{"model": "autoregressive pixel model", "dataset": "crops of objects in photos (Visual Genome)", "train_examples": 61751, "image_size": 16, "horizontal_flip": true, "levels_per_channel": 4, "vocab_size": 65, "arch": "transformer_decoder", "width": 128, "layers": 7, "norm": "layernorm", "norm_position": "pre", "activation": "gelu", "mlp_ratio": 4, "head_dim": 48, "fused_qkv": true, "bias": "none", "qk_norm": false, "layer_scale_init": 1.0, "parallel_block": false, "inner_norm": false, "positions": "rope", "tie_embeddings": false, "init": "torch_default", "residual_init": "none", "optimizer": "soap", "beta2": 0.99, "lr": 0.0027, "beta1": 0.95, "shampoo_beta": 0.95, "eps": 1e-08, "precondition_frequency": 25, "max_precond_dim": 1024, "one_sided": false, "adamw_lr_other_params": 0.0015, "grad_clip": 3.0, "gradient_centralization": true, "steps": 12900, "batch_size": 256, "epochs": 53.5, "lr_schedule": "linear", "final_lr_fraction": 0, "warmup_steps": 2580, "weight_decay": 0.1, "adamw_weight_decay_other_params": 0}
Rows from block 2, named by matrix and row number. Rows with one number belong to one neuron. Each number is 50 + 15 x the weight over its row's rms, rounded and kept within 0 to 99. All counts start at 0. After the name is the row's rms in percent of the matrix's.
# fc1: MLP up (model.blocks.2.mlp.fc1.weight, 512x128), inputs 43-85
# fc2: MLP down (model.blocks.2.mlp.fc2.weight, 128x512, transposed), outputs 43-85
fc1.235 093:69 37 42 27 77 65 74 49 36 68 49 58 38 59 66 39 72 62 56 42 90 51 47 42 39 44 29 67 41 49 65 54 34 66 50 39 51 25 37 60 41 35 60
fc1.236 101:50 61 59 16 33 45 44 51 40 59 27 47 71 63 58 39 35 38 44 29 56 66 32 72 70 55 53 39 28 28 42 51 48 62 60 40 48 73 49 51 46 74 54
fc1.237 094:26 60 50 52 24 42 26 41 43 46 46 58 79 65 60 53 47 46 61 51 56 12 76 41 42 51 58 42 47 63 41 54 43 46 80 47 50 67 46 33 85 61 32
fc1.238 103:39 36 33 52 48 36 61 31 58 47 49 69 58 37 62 28 49 99 71 24 28 21 48 60 75 47 40 47 49 46 56 32 47 43 35 66 28 43 55 50 41 46 45
fc1.239 107:40 36 26 52 44 47 31 41 48 68 57 62 25 31 33 60 74 46 52 42 64 42 57 25 45 42 69 43 36 45 43 48 42 69 64 47 48 23 40 60 37 73 56
fc1.240 100:69 47 59 63 27 36 25 41 41 57 31 82 46 58 63 36 52 57 12 42 43 42 45 46 45 59 79 52 47 40 51 46 45 18 55 54 17 32 49 38 31 46 65
fc1.241 103:22 44 13 44 43 39 29 66 17 33 53 32 69 57 49 49 48 58 55 53 42 54 99 47 40 54 62 48 45 48 71 67 56 47 48 54 38 70 52 50 47 32 32
fc1.242 099:47 39 45 42 45 63 42 78 55 18 54 59 29 56 53 71 57 50 53 81 52 57 40 68 57 75 44 49 41 49 46 67 58 63 65 65 66 47 49 53 38 57 61
fc1.243 098:40 58 15 33 43 09 51 49 23 51 37 32 63 42 57 38 80 56 64 66 44 37 44 72 41 36 78 42 50 52 40 51 74 54 63 49 34 36 45 55 63 22 56
fc1.244 096:46 56 22 96 65 52 45 43 55 66 57 20 71 66 58 72 49 65 61 38 43 69 42 61 48 65 47 55 59 58 35 43 35 40 90 71 79 20 40 48 39 51 89
fc1.245 100:66 42 51 60 53 69 68 33 52 60 75 76 63 36 29 50 42 35 76 77 65 53 50 89 69 72 61 50 31 73 58 37 51 37 45 40 44 70 44 47 42 55 65
fc1.246 096:69 33 57 50 41 56 42 40 71 41 51 56 63 55 29 55 24 31 53 46 75 79 58 23 75 59 80 60 42 41 65 67 60 50 57 56 59 68 32 88 40 44 38
fc1.247 096:42 33 45 50 42 45 50 58 36 57 27 58 53 61 29 35 35 51 49 64 45 33 66 64 20 31 58 75 30 51 44 15 58 60 37 53 55 71 69 63 61 29 47
fc1.248 094:36 52 74 26 18 76 64 72 40 37 50 43 39 61 40 40 52 65 83 56 45 59 37 69 56 62 77 38 46 61 45 45 32 47 55 20 53 80 84 59 34 37 34
fc1.249 096:60 73 65 47 75 49 50 44 49 41 18 43 26 70 72 55 10 42 51 55 49 29 39 31 37 61 60 54 34 45 58 44 37 43 42 89 41 71 29 60 43 51 42
fc1.250 094:41 45 49 33 33 52 84 85 33 37 75 35 45 76 20 35 46 67 52 35 30 67 34 74 57 49 59 64 67 52 51 53 42 44 40 57 63 26 64 53 58 62 74
fc1.251 097:38 59 29 53 60 74 35 24 49 44 27 46 53 52 85 43 64 28 66 63 73 50 54 44 87 32 58 64 55 37 28 62 51 44 56 30 39 76 31 28 31 59 67
fc1.252 093:79 40 11 55 50 45 42 56 27 52 52 48 54 55 51 61 46 41 55 29 60 31 42 38 68 55 47 44 44 49 58 35 51 29 72 19 55 63 49 41 29 41 66
fc1.253 110:53 55 52 54 33 26 28 59 57 65 60 47 35 50 52 53 70 34 29 57 47 58 51 40 46 39 19 25 49 46 35 45 40 58 74 70 28 58 46 59 58 12 10
fc1.254 099:53 56 54 41 64 29 55 44 60 47 48 44 59 47 59 06 69 43 60 69 44 32 38 43 76 17 65 47 64 70 43 63 32 39 71 40 58 60 46 51 33 51 43
fc1.255 098:54 66 61 66 41 12 84 65 56 31 84 29 58 61 71 43 54 56 59 49 46 65 79 34 52 51 73 35 45 22 49 56 71 49 27 41 20 43 46 60 62 35 43
fc1.256 097:31 33 23 48 79 16 55 79 33 67 22 43 61 42 63 29 57 54 38 31 55 52 33 47 41 67 62 28 52 66 68 77 80 36 40 41 42 39 21 61 41 39 84
fc1.257 098:65 77 55 45 37 61 36 48 38 59 56 65 36 63 30 85 38 24 25 55 39 41 44 41 45 24 36 53 38 59 78 50 27 66 55 35 57 23 35 59 60 50 46
fc1.258 108:48 60 41 57 61 21 61 39 62 50 53 74 76 58 60 61 52 77 35 74 68 58 57 81 56 51 59 81 32 31 44 58 31 75 46 41 53 51 54 28 48 84 51
fc1.259 098:71 52 61 52 32 41 56 52 42 60 30 33 67 71 71 81 66 52 68 59 46 50 44 64 67 73 66 44 59 10 74 40 30 37 43 45 45 43 74 52 46 55 52
fc1.260 096:36 42 65 51 32 48 44 38 55 62 27 40 46 47 53 42 76 65 51 59 48 44 45 64 52 50 56 67 33 33 69 35 48 47 72 36 53 60 33 50 37 45 38
fc1.261 085:36 47 40 54 58 26 40 49 51 48 69 52 23 46 32 44 45 49 80 50 60 59 51 73 53 61 61 42 30 36 23 57 50 56 63 79 58 75 49 40 37 18 58
fc1.262 108:59 14 54 71 43 55 41 54 56 67 45 69 57 49 58 35 48 67 69 56 42 67 54 52 62 68 58 59 62 36 65 33 21 39 59 40 56 62 48 58 36 82 45
fc1.263 094:53 27 49 75 43 47 42 52 64 39 58 52 40 44 62 49 73 40 55 61 60 61 63 41 75 59 36 48 39 26 39 29 58 20 47 67 59 54 32 43 34 45 28
fc1.264 090:80 48 29 38 72 66 19 53 66 69 48 44 56 64 48 49 38 35 51 50 61 44 36 43 52 50 46 61 46 53 33 65 58 96 34 41 42 37 64 81 69 42 56
fc1.265 096:30 41 39 47 55 45 44 49 30 36 55 55 64 51 65 11 46 44 39 45 50 49 55 45 39 55 61 69 46 22 49 45 27 38 34 35 20 53 83 44 52 52 59
fc1.266 105:54 40 44 53 36 55 45 37 42 66 43 80 43 79 64 69 30 46 63 24 48 46 44 78 43 50 55 44 55 39 53 29 40 60 80 39 15 49 23 28 55 45 29
fc1.267 101:68 54 62 61 29 36 64 35 39 61 65 45 62 49 53 69 46 48 38 81 43 38 35 28 61 68 43 35 83 55 46 76 38 57 44 65 48 47 49 40 47 52 55
fc1.268 091:68 63 53 40 51 31 24 58 52 61 66 44 41 49 83 36 43 52 54 26 41 41 78 29 51 29 60 52 90 36 74 49 51 29 51 62 54 76 36 64 41 49 67
fc1.269 111:61 39 36 40 40 47 51 45 54 55 66 73 41 67 67 30 67 24 64 52 59 70 49 67 60 72 46 60 53 63 34 50 47 58 53 33 38 38 52 20 65 58 39
fc1.270 102:54 52 53 37 33 61 49 54 57 50 37 42 64 47 48 33 72 23 45 56 47 10 55 76 31 43 60 25 43 31 37 42 63 58 69 46 42 45 50 73 47 53 80
fc1.271 105:33 58 34 47 45 65 49 58 80 64 65 51 59 60 57 44 26 45 13 82 56 41 70 43 32 36 65 44 43 11 58 45 60 78 52 55 62 72 36 42 56 27 33
fc1.272 106:37 68 59 37 26 36 71 56 53 60 52 56 35 69 82 27 26 07 32 65 46 30 71 49 59 64 66 77 48 27 43 43 39 58 50 49 67 49 67 26 54 30 36
fc1.273 095:41 61 32 29 51 51 40 56 59 50 45 67 72 56 55 53 55 73 47 65 28 64 52 62 45 40 57 42 53 82 47 74 64 69 53 45 19 68 53 53 93 39 65
fc1.274 102:51 25 39 35 13 45 75 70 52 49 35 52 46 52 43 63 39 41 35 40 81 71 34 40 52 54 62 56 38 36 41 42 36 64 51 32 51 36 76 52 60 41 27
fc1.275 094:41 43 66 25 42 33 42 28 62 48 72 57 43 56 64 27 30 62 25 63 53 73 72 18 60 60 38 39 53 38 49 37 69 65 37 67 48 53 55 42 20 45 56
fc1.276 090:57 64 43 39 70 54 32 78 45 68 66 51 45 37 39 08 46 54 30 50 41 51 47 77 42 56 91 63 64 54 52 61 49 64 55 63 41 59 57 43 30 47 72
fc1.277 097:61 40 73 54 48 40 67 72 33 66 52 46 30 71 60 63 65 23 43 72 43 52 31 56 43 28 46 83 54 56 42 51 38 53 40 33 69 79 58 46 31 49 62
fc1.278 094:30 58 45 50 22 45 55 59 38 47 58 57 73 38 45 55 68 54 48 49 52 55 47 67 84 40 27 39 54 29 27 51 60 41 50 72 50 39 49 53 29 38 53
fc1.279 101:42 53 57 53 40 64 56 64 75 57 49 52 45 70 53 45 81 44 48 35 63 37 60 48 54 66 51 53 48 08 15 62 33 55 53 52 47 53 51 35 30 53 52
fc1.280 096:31 42 27 46 47 59 33 58 42 61 45 45 57 44 57 45 39 45 52 57 59 34 58 34 67 63 27 41 92 48 64 22 55 45 56 57 65 60 50 22 55 24 55
fc1.281 104:50 66 55 42 52 53 35 24 55 40 43 47 75 16 41 66 43 18 45 74 28 53 51 54 50 58 44 51 63 70 43 39 61 47 67 23 66 56 68 45 79 44 43
fc1.282 106:40 12 63 54 33 28 65 56 38 67 52 62 18 57 63 47 64 44 63 73 62 60 49 60 49 45 64 51 58 46 52 51 60 68 33 68 64 26 67 45 39 45 50
fc1.283 095:32 48 69 47 38 58 45 61 39 39 40 63 62 79 32 46 55 19 51 50 67 56 57 60 27 38 65 44 65 35 32 55 42 60 65 62 45 75 70 47 64 12 80
fc1.284 100:58 17 42 47 39 70 43 34 64 53 38 72 65 39 47 52 88 34 62 52 36 35 40 29 42 79 49 67 52 46 50 42 46 55 49 51 62 47 40 22 24 42 51
fc1.285 095:64 44 24 54 38 22 60 35 38 52 48 52 36 39 59 40 37 67 51 43 50 67 30 40 45 36 51 67 44 36 33 21 70 87 40 60 56 49 54 49 29 28 47
fc1.286 099:63 45 46 19 47 59 36 56 44 35 68 35 83 16 41 33 45 24 53 58 46 46 60 64 49 63 35 34 58 59 57 48 41 45 60 62 61 65 49 58 59 47 68
fc1.287 099:59 25 42 31 34 59 45 60 35 36 50 25 50 40 67 57 49 22 09 67 39 47 63 50 30 41 62 39 27 64 25 62 54 56 70 71 48 39 53 38 20 29 35
fc1.288 108:42 38 38 66 50 41 46 42 24 42 44 66 66 51 32 55 46 50 48 57 70 53 34 55 63 76 53 48 70 37 56 73 42 22 65 70 71 32 76 66 54 37 62
fc1.289 097:52 37 45 58 35 58 33 32 43 31 40 31 52 61 41 19 55 36 53 41 38 73 65 64 60 54 22 51 60 57 27 60 53 65 60 41 30 60 58 51 19 64 62
fc1.290 105:41 67 65 70 54 38 59 69 62 50 23 29 42 73 45 53 59 34 34 57 59 72 25 67 31 52 50 78 32 45 54 56 31 68 62 37 31 52 67 34 62 57 46
fc1.291 099:38 43 59 34 54 66 19 76 45 87 53 39 62 50 62 84 51 35 42 38 55 44 56 76 50 80 32 52 32 58 20 42 71 61 50 56 51 11 59 27 72 41 78
fc1.292 098:32 55 38 59 60 50 22 57 76 76 48 72 58 79 68 30 53 22 66 45 35 38 47 48 45 76 34 36 39 42 36 15 68 50 62 30 65 64 33 35 47 30 63
fc1.293 097:27 59 69 63 47 54 52 70 62 14 68 44 70 50 47 41 53 43 58 65 54 39 50 31 62 31 40 42 58 81 54 31 56 18 34 64 65 28 30 59 46 63 77
fc1.294 096:58 67 60 44 48 38 13 36 72 58 66 40 62 48 39 58 69 61 41 21 44 33 50 70 29 35 71 56 63 07 34 45 45 58 24 28 45 52 27 37 37 66 51
fc1.295 098:41 16 41 47 76 61 47 35 42 23 38 49 50 75 40 42 51 39 49 55 29 31 74 93 59 47 62 40 52 36 27 55 56 57 62 75 33 58 25 56 59 48 42
fc1.296 092:40 50 36 55 60 49 68 78 72 54 47 19 34 33 40 60 66 29 47 86 56 55 50 51 60 36 57 56 58 51 64 52 35 51 25 59 85 15 73 50 63 65 47
fc1.297 100:30 55 26 26 63 32 61 47 62 46 69 59 27 48 38 42 40 19 45 24 46 41 58 39 61 56 15 70 54 63 61 38 26 66 36 47 44 43 27 50 28 64 35
fc1.298 105:64 35 48 67 25 47 41 61 65 89 71 54 42 69 64 68 29 54 43 56 69 61 44 67 27 59 77 70 38 44 55 45 34 67 25 23 29 49 53 55 60 22 35
fc1.299 108:79 46 34 64 28 60 50 50 52 44 55 62 27 49 29 54 47 39 47 77 31 57 16 49 55 58 42 47 45 52 50 61 48 47 57 31 34 48 70 26 49 56 28
fc1.300 102:46 48 22 48 59 37 28 64 65 57 75 38 67 45 45 38 49 66 49 50 26 61 70 41 41 58 46 50 29 31 30 67 38 34 40 40 39 37 51 66 30 44 74
fc1.301 097:43 65 59 47 50 46 56 31 22 65 52 28 68 33 49 63 40 27 44 18 72 34 70 77 38 53 85 70 39 36 46 55 54 81 21 46 42 45 31 63 38 68 59
fc1.302 094:48 76 32 44 43 66 56 42 28 68 50 66 38 33 76 32 48 35 55 45 41 55 26 42 38 60 44 61 41 48 48 57 35 45 12 59 40 52 40 60 64 63 46
fc1.303 099:44 64 46 61 18 58 23 63 52 57 73 48 40 43 59 90 44 18 24 45 47 63 47 38 42 54 51 30 57 60 45 23 47 36 30 41 46 22 55 45 19 74 33
fc1.304 097:66 56 70 46 55 35 49 52 69 57 73 48 56 56 39 33 65 21 29 74 16 31 33 63 76 47 46 53 77 59 37 76 64 50 47 39 54 77 80 32 66 76 18
fc1.305 100:59 70 67 62 31 36 59 44 49 48 64 57 41 33 40 51 56 19 39 25 34 64 42 41 17 53 45 63 52 83 24 60 71 58 36 46 56 55 49 69 52 28 37
fc1.306 114:63 52 50 63 64 40 54 52 56 59 50 59 28 52 37 43 55 33 45 51 53 50 62 47 46 69 77 61 47 51 51 70 68 22 59 41 26 51 52 22 74 32 84
fc1.307 097:62 43 41 62 51 19 65 47 52 51 73 57 24 56 62 63 71 50 55 56 86 45 53 68 55 72 31 41 62 71 35 61 78 57 39 51 52 29 81 44 30 50 51
fc2.235 090:47 59 43 57 55 67 35 59 38 32 47 30 52 52 08 92 41 66 36 41 51 51 47 61 70 60 57 46 34 61 56 45 58 50 38 54 29 56 63 51 75 67 65
fc2.236 096:63 49 42 55 45 63 76 53 35 48 57 53 48 32 52 28 47 49 47 43 46 19 46 39 51 30 31 37 59 61 47 67 52 44 54 41 58 38 49 41 41 42 59
fc2.237 129:24 55 32 57 39 40 45 60 58 67 54 42 73 65 63 64 27 41 43 58 53 80 72 66 59 70 56 47 59 51 17 57 46 74 57 43 48 40 38 38 61 60 72
fc2.238 093:66 52 48 38 59 42 44 64 57 59 61 26 58 57 39 65 69 19 52 63 60 59 43 50 34 43 44 43 45 34 54 53 31 16 51 30 61 57 16 44 58 21 61
fc2.239 098:51 60 78 74 50 88 50 59 83 33 52 44 58 10 60 77 24 64 40 34 50 49 52 65 43 87 46 67 62 58 68 41 66 49 53 54 36 69 30 43 39 58 37
fc2.240 102:30 53 47 24 58 78 91 59 56 49 59 28 60 67 40 58 46 41 88 51 44 57 42 38 57 50 29 56 50 49 67 51 56 79 40 37 65 72 56 67 44 46 47
fc2.241 094:68 66 86 61 36 41 52 56 45 68 68 60 40 27 18 36 68 59 49 49 54 41 26 40 20 33 41 57 84 38 77 37 58 61 37 63 70 52 51 65 47 55 52
fc2.242 093:72 77 64 36 73 58 41 40 48 59 40 64 44 42 60 39 49 43 51 49 59 15 40 49 61 44 52 46 80 49 46 43 36 46 17 35 55 59 74 21 64 68 62
fc2.243 103:45 73 49 53 65 41 34 51 61 45 46 32 63 33 01 43 20 46 45 21 54 21 52 39 48 25 48 52 52 22 71 52 57 50 39 65 58 42 54 46 32 64 36
fc2.244 083:52 46 65 35 34 45 55 55 36 62 53 47 62 45 53 36 89 45 52 54 54 35 55 46 41 40 56 71 55 62 68 29 60 49 24 37 36 53 51 41 60 70 37
fc2.245 103:46 36 36 34 20 31 46 51 52 15 49 51 15 55 42 27 35 00 48 46 44 59 76 38 52 53 37 47 35 49 53 32 42 15 42 32 83 59 55 56 57 42 33
fc2.246 095:48 53 52 35 62 31 54 59 38 58 44 60 53 31 59 36 50 54 59 53 08 24 66 44 19 49 52 45 73 34 51 75 22 58 21 44 65 00 90 69 71 47 63
fc2.247 112:47 59 57 67 64 69 40 57 38 58 11 57 53 41 67 67 28 29 64 48 52 59 45 44 56 29 53 39 21 59 47 62 26 45 40 39 40 39 65 67 68 67 18
fc2.248 103:40 59 51 64 87 47 47 41 25 53 49 46 68 57 86 50 47 28 57 51 36 54 66 45 67 69 35 97 79 37 66 34 78 51 35 49 39 37 50 51 47 46 40
fc2.249 102:20 43 61 57 66 40 48 67 67 49 86 37 52 43 53 48 78 36 23 38 37 57 50 70 71 60 55 36 59 40 31 23 33 31 38 38 43 39 57 62 60 28 67
fc2.250 087:39 58 42 39 45 53 46 31 55 42 43 54 34 42 96 70 08 54 80 58 73 53 58 55 43 65 45 40 67 36 28 32 64 53 60 34 39 51 41 43 53 23 32
fc2.251 106:43 54 40 61 38 37 57 54 69 57 39 42 67 46 24 47 60 34 49 36 57 57 41 45 53 61 50 32 64 68 42 41 45 36 42 77 86 32 35 46 61 47 30
fc2.252 110:27 53 52 45 37 27 56 65 41 48 41 53 70 64 56 39 25 60 59 52 54 45 43 30 38 45 62 23 74 31 09 39 35 68 53 60 39 84 61 81 38 37 54
fc2.253 094:47 70 53 67 35 46 21 49 15 39 50 72 58 38 42 76 71 60 30 43 53 39 49 29 31 02 38 45 86 45 60 44 45 60 44 41 60 27 36 52 44 56 76
fc2.254 109:49 33 57 54 07 47 61 67 64 69 58 37 39 49 60 69 43 43 57 44 59 54 31 57 38 71 36 63 68 42 59 58 62 61 45 55 24 34 75 49 34 25 67
fc2.255 097:40 34 44 29 52 47 53 48 47 67 36 57 54 48 52 50 61 32 41 33 38 19 56 54 68 42 58 58 53 54 60 26 59 35 61 61 64 82 36 44 23 24 87
fc2.256 138:40 53 09 77 43 55 58 32 53 69 29 43 77 49 58 31 50 37 56 53 48 55 22 46 67 58 36 21 69 70 62 51 56 58 77 61 30 40 54 14 61 54 77
fc2.257 090:31 23 47 27 48 20 64 74 56 47 25 50 51 21 64 41 60 48 71 52 45 35 42 56 47 57 71 67 45 43 43 56 47 51 35 46 55 97 56 26 51 60 74
fc2.258 097:66 68 46 58 46 63 20 49 49 55 50 39 20 46 37 41 40 32 37 61 45 34 79 46 58 40 58 48 73 79 66 55 70 55 50 49 62 55 16 59 59 43 51
fc2.259 101:45 29 31 44 53 61 49 50 70 29 56 66 28 10 41 57 30 22 52 72 45 50 57 43 64 48 56 61 45 72 63 62 46 18 52 62 68 44 53 16 67 40 41
fc2.260 095:75 43 60 50 65 47 52 63 47 47 72 54 50 57 34 62 31 18 41 58 48 76 64 18 40 60 28 37 39 27 51 42 62 38 54 58 45 45 41 58 51 47 53
fc2.261 080:47 56 49 29 39 61 73 33 67 63 40 30 59 72 34 71 69 64 27 42 31 39 53 33 51 48 35 50 30 61 77 44 68 47 52 34 30 32 88 43 72 49 48
fc2.262 093:46 81 52 32 57 71 54 48 73 31 52 23 25 30 45 50 32 53 34 41 46 27 44 25 63 28 55 31 25 69 31 67 58 54 39 41 65 29 69 26 56 34 49
fc2.263 087:36 75 37 35 30 46 52 66 40 59 56 30 70 50 38 50 24 36 25 45 61 42 51 59 44 39 46 51 54 40 67 45 62 64 48 39 41 51 80 47 47 78 75
fc2.264 109:50 79 54 17 38 29 54 61 56 45 46 48 63 50 28 46 36 43 35 34 64 65 68 52 45 55 63 50 84 53 50 35 34 55 51 48 69 36 40 72 63 24 55
fc2.265 100:76 41 78 43 57 41 61 55 59 74 30 44 49 43 60 73 46 51 43 24 60 53 46 44 65 57 38 61 77 45 64 49 50 41 71 62 45 45 91 61 22 51 70
fc2.266 111:53 70 66 49 50 07 42 39 33 38 63 47 52 45 36 25 62 53 33 84 40 45 36 52 60 36 68 49 45 42 72 45 58 52 71 45 79 32 65 72 54 56 38
fc2.267 086:47 56 35 48 47 41 45 78 38 48 57 69 44 44 36 67 35 81 25 57 37 64 74 92 20 24 53 50 87 37 41 34 16 45 39 53 61 61 54 51 52 56 45
fc2.268 098:35 28 82 58 56 36 41 51 54 72 28 49 56 27 48 56 80 41 46 67 48 55 47 50 66 68 31 52 39 56 36 91 52 32 46 31 29 60 41 18 44 33 13
fc2.269 115:71 41 35 67 65 31 70 46 55 46 52 47 47 50 42 52 66 52 51 47 43 39 35 27 60 50 18 48 59 51 57 56 34 50 55 18 72 62 70 22 32 61 53
fc2.270 098:64 29 49 57 54 50 55 54 39 32 56 60 49 54 47 60 31 42 52 52 80 94 71 22 88 63 57 44 37 67 44 33 50 57 56 66 51 44 55 36 32 57 52
fc2.271 098:38 29 62 69 38 59 72 37 48 38 30 60 48 27 59 35 67 71 79 55 47 48 58 71 60 39 83 39 53 69 54 36 65 29 35 50 59 46 48 33 62 55 48
fc2.272 111:66 33 36 57 68 47 52 32 43 46 49 10 42 76 25 70 64 27 44 43 49 38 25 47 54 22 39 65 47 60 72 53 53 40 59 63 44 37 44 31 31 62 63
fc2.273 102:43 38 54 60 81 86 63 59 65 48 41 28 13 49 76 55 68 64 52 37 62 44 74 49 57 50 42 67 74 40 56 31 50 41 70 54 70 33 44 44 43 57 28
fc2.274 091:24 47 60 45 69 42 38 24 53 52 47 63 71 44 50 30 61 58 68 80 30 28 61 41 50 37 52 77 54 50 37 60 67 39 48 48 42 61 10 51 41 38 67
fc2.275 088:50 61 56 72 44 58 74 46 29 65 31 33 57 39 65 72 65 29 64 49 73 44 53 61 70 35 44 48 51 48 58 37 27 76 47 29 41 48 42 41 70 45 26
fc2.276 092:55 45 46 66 29 53 77 53 32 55 56 48 33 59 52 71 74 20 45 63 82 37 61 54 51 38 29 58 50 53 33 44 61 42 62 42 40 51 36 32 57 40 29
fc2.277 086:56 73 25 32 42 59 35 52 67 55 47 32 59 32 39 41 33 41 61 48 31 54 86 53 48 68 59 19 75 56 55 55 73 47 35 70 27 16 40 37 53 47 37
fc2.278 097:35 57 38 36 47 55 41 49 36 41 67 56 21 63 60 15 73 55 62 65 18 42 55 50 33 37 95 62 52 63 49 57 46 59 56 33 38 47 33 63 47 35 49
fc2.279 122:49 61 63 50 60 61 65 61 56 11 47 36 51 37 70 58 82 59 35 73 21 47 74 58 47 41 74 44 47 77 12 62 59 43 41 45 51 37 49 31 62 58 84
fc2.280 084:50 48 51 26 85 27 62 37 44 70 51 56 59 61 55 36 37 80 55 36 66 72 53 41 46 53 44 63 39 65 60 57 75 68 47 36 53 25 48 73 40 36 66
fc2.281 105:60 62 45 55 45 54 50 70 63 40 60 62 15 50 77 36 48 63 56 38 70 56 32 34 48 39 82 19 51 35 68 62 36 64 43 67 44 50 47 55 39 20 37
fc2.282 098:49 69 36 39 40 51 66 39 61 53 49 29 73 42 51 38 46 44 33 22 06 54 18 24 27 57 54 61 29 24 34 52 40 36 47 46 60 53 71 39 71 69 76
fc2.283 095:50 55 56 38 57 54 26 38 80 53 81 32 24 46 70 46 45 60 35 50 42 59 60 51 79 46 25 42 35 38 46 31 49 48 47 52 65 72 31 33 47 58 34
fc2.284 109:48 53 76 45 50 69 77 33 24 56 45 37 33 20 62 24 60 58 46 60 54 50 31 51 60 49 70 58 46 68 39 67 63 63 58 53 22 54 55 42 51 51 58
fc2.285 093:44 55 37 34 49 70 32 55 74 53 52 45 70 50 36 78 60 58 70 28 51 39 56 36 36 57 49 46 72 47 51 63 43 26 48 51 63 36 38 49 50 80 49
fc2.286 095:68 23 48 70 65 55 59 59 50 70 51 55 68 54 56 63 53 71 72 45 64 39 70 73 33 43 48 52 60 65 27 62 74 42 49 43 33 47 67 35 52 61 67
fc2.287 101:72 81 59 35 61 91 31 65 67 45 69 54 36 75 45 84 35 62 64 36 76 32 44 42 38 40 43 43 67 47 34 63 52 46 37 00 50 35 45 63 58 64 70
fc2.288 079:75 69 62 56 34 43 56 34 60 48 82 30 36 53 67 61 27 65 56 30 72 54 65 30 49 29 35 62 58 39 36 47 76 81 28 38 46 68 43 19 23 56 69
fc2.289 095:27 59 46 45 51 37 52 57 43 55 33 44 78 35 58 71 53 46 52 40 64 36 38 43 55 58 62 57 55 38 28 32 50 40 42 49 57 54 41 51 61 54 47
fc2.290 095:29 15 37 65 54 34 54 28 42 50 86 29 53 40 47 59 41 56 54 63 34 25 41 52 49 66 22 49 76 42 31 54 42 33 57 52 59 26 51 69 29 59 76
fc2.291 104:41 59 54 33 51 10 57 39 40 45 70 77 75 79 38 49 55 53 48 50 29 43 63 63 40 36 59 60 47 28 76 56 40 55 49 38 49 57 72 57 41 69 55
fc2.292 100:60 27 24 72 48 38 62 50 57 54 33 36 43 70 41 59 65 64 24 35 16 51 41 54 60 53 60 32 18 62 67 64 25 57 45 66 39 47 47 84 49 36 64
fc2.293 096:47 34 52 40 57 51 43 29 18 67 45 48 53 89 55 56 46 31 35 51 53 55 41 56 62 49 51 51 42 38 34 81 58 63 46 47 27 57 49 38 34 50 53
fc2.294 099:51 67 38 32 52 62 49 50 18 40 26 67 26 34 24 61 55 27 35 55 43 60 65 71 72 48 46 46 20 59 54 56 38 40 59 55 75 36 43 69 65 62 24
fc2.295 099:55 62 58 37 30 31 47 77 39 76 62 54 52 19 48 48 43 48 35 33 55 60 52 32 45 68 57 58 61 71 41 48 34 61 42 34 19 48 62 55 57 30 67
fc2.296 119:68 47 40 43 51 61 62 43 57 51 77 53 63 35 42 59 20 48 56 25 43 47 71 27 57 39 24 53 49 60 36 57 54 53 85 56 66 53 58 44 43 53 30
fc2.297 102:75 57 48 41 50 65 42 45 42 65 30 40 48 35 48 57 76 53 50 49 44 44 46 60 40 55 81 29 46 54 65 64 77 54 59 63 25 67 72 27 63 57 71
fc2.298 098:50 56 36 13 60 46 74 44 48 29 45 35 72 52 57 21 47 22 52 55 24 52 54 36 90 35 25 34 43 24 34 57 50 44 63 75 52 55 61 61 62 72 68
fc2.299 104:39 75 34 51 52 44 46 39 50 73 49 24 43 42 86 64 81 21 66 50 70 34 62 40 39 64 44 65 51 51 55 48 63 32 42 60 42 36 69 55 53 77 53
fc2.300 102:69 46 59 53 35 60 48 51 58 18 35 53 40 43 79 47 42 62 48 61 65 77 33 63 63 42 66 43 65 40 60 42 65 82 29 65 52 52 94 32 73 55 41
fc2.301 102:70 60 51 51 45 42 51 55 44 60 50 72 37 30 62 52 33 61 52 55 60 45 36 38 67 49 42 20 67 47 48 64 49 23 27 31 59 62 61 61 61 32 79
fc2.302 103:43 27 39 35 50 35 51 47 53 49 54 35 47 23 50 66 60 37 67 24 67 32 58 61 31 43 31 51 37 24 50 47 52 29 64 64 40 39 41 24 27 52 54
fc2.303 088:60 34 70 42 85 43 48 32 60 45 25 74 46 46 52 31 51 68 68 62 52 53 69 34 58 63 67 67 42 44 39 58 48 52 64 58 53 43 49 54 57 23 46
fc2.304 088:44 54 45 46 39 51 69 43 45 39 19 51 47 46 82 79 49 49 37 54 96 62 61 38 48 56 41 54 35 49 47 34 40 51 35 50 21 67 59 39 18 31 72
fc2.305 087:25 57 39 51 61 41 45 44 47 47 48 46 63 66 59 65 49 60 68 73 74 40 70 58 80 50 42 59 40 19 54 52 48 32 61 39 42 43 26 41 34 70 52
fc2.306 121:73 68 47 21 49 60 46 51 60 43 33 54 44 68 63 46 63 55 48 65 52 53 46 60 66 67 49 74 49 20 53 52 59 37 61 38 33 48 52 64 88 27 71
fc2.307 098:51 84 82 32 65 51 46 73 62 62 51 45 41 57 30 78 30 74 47 36 46 33 62 36 33 55 33 68 40 25 44 41 46 68 57 65 51 45 22 53 55 42 43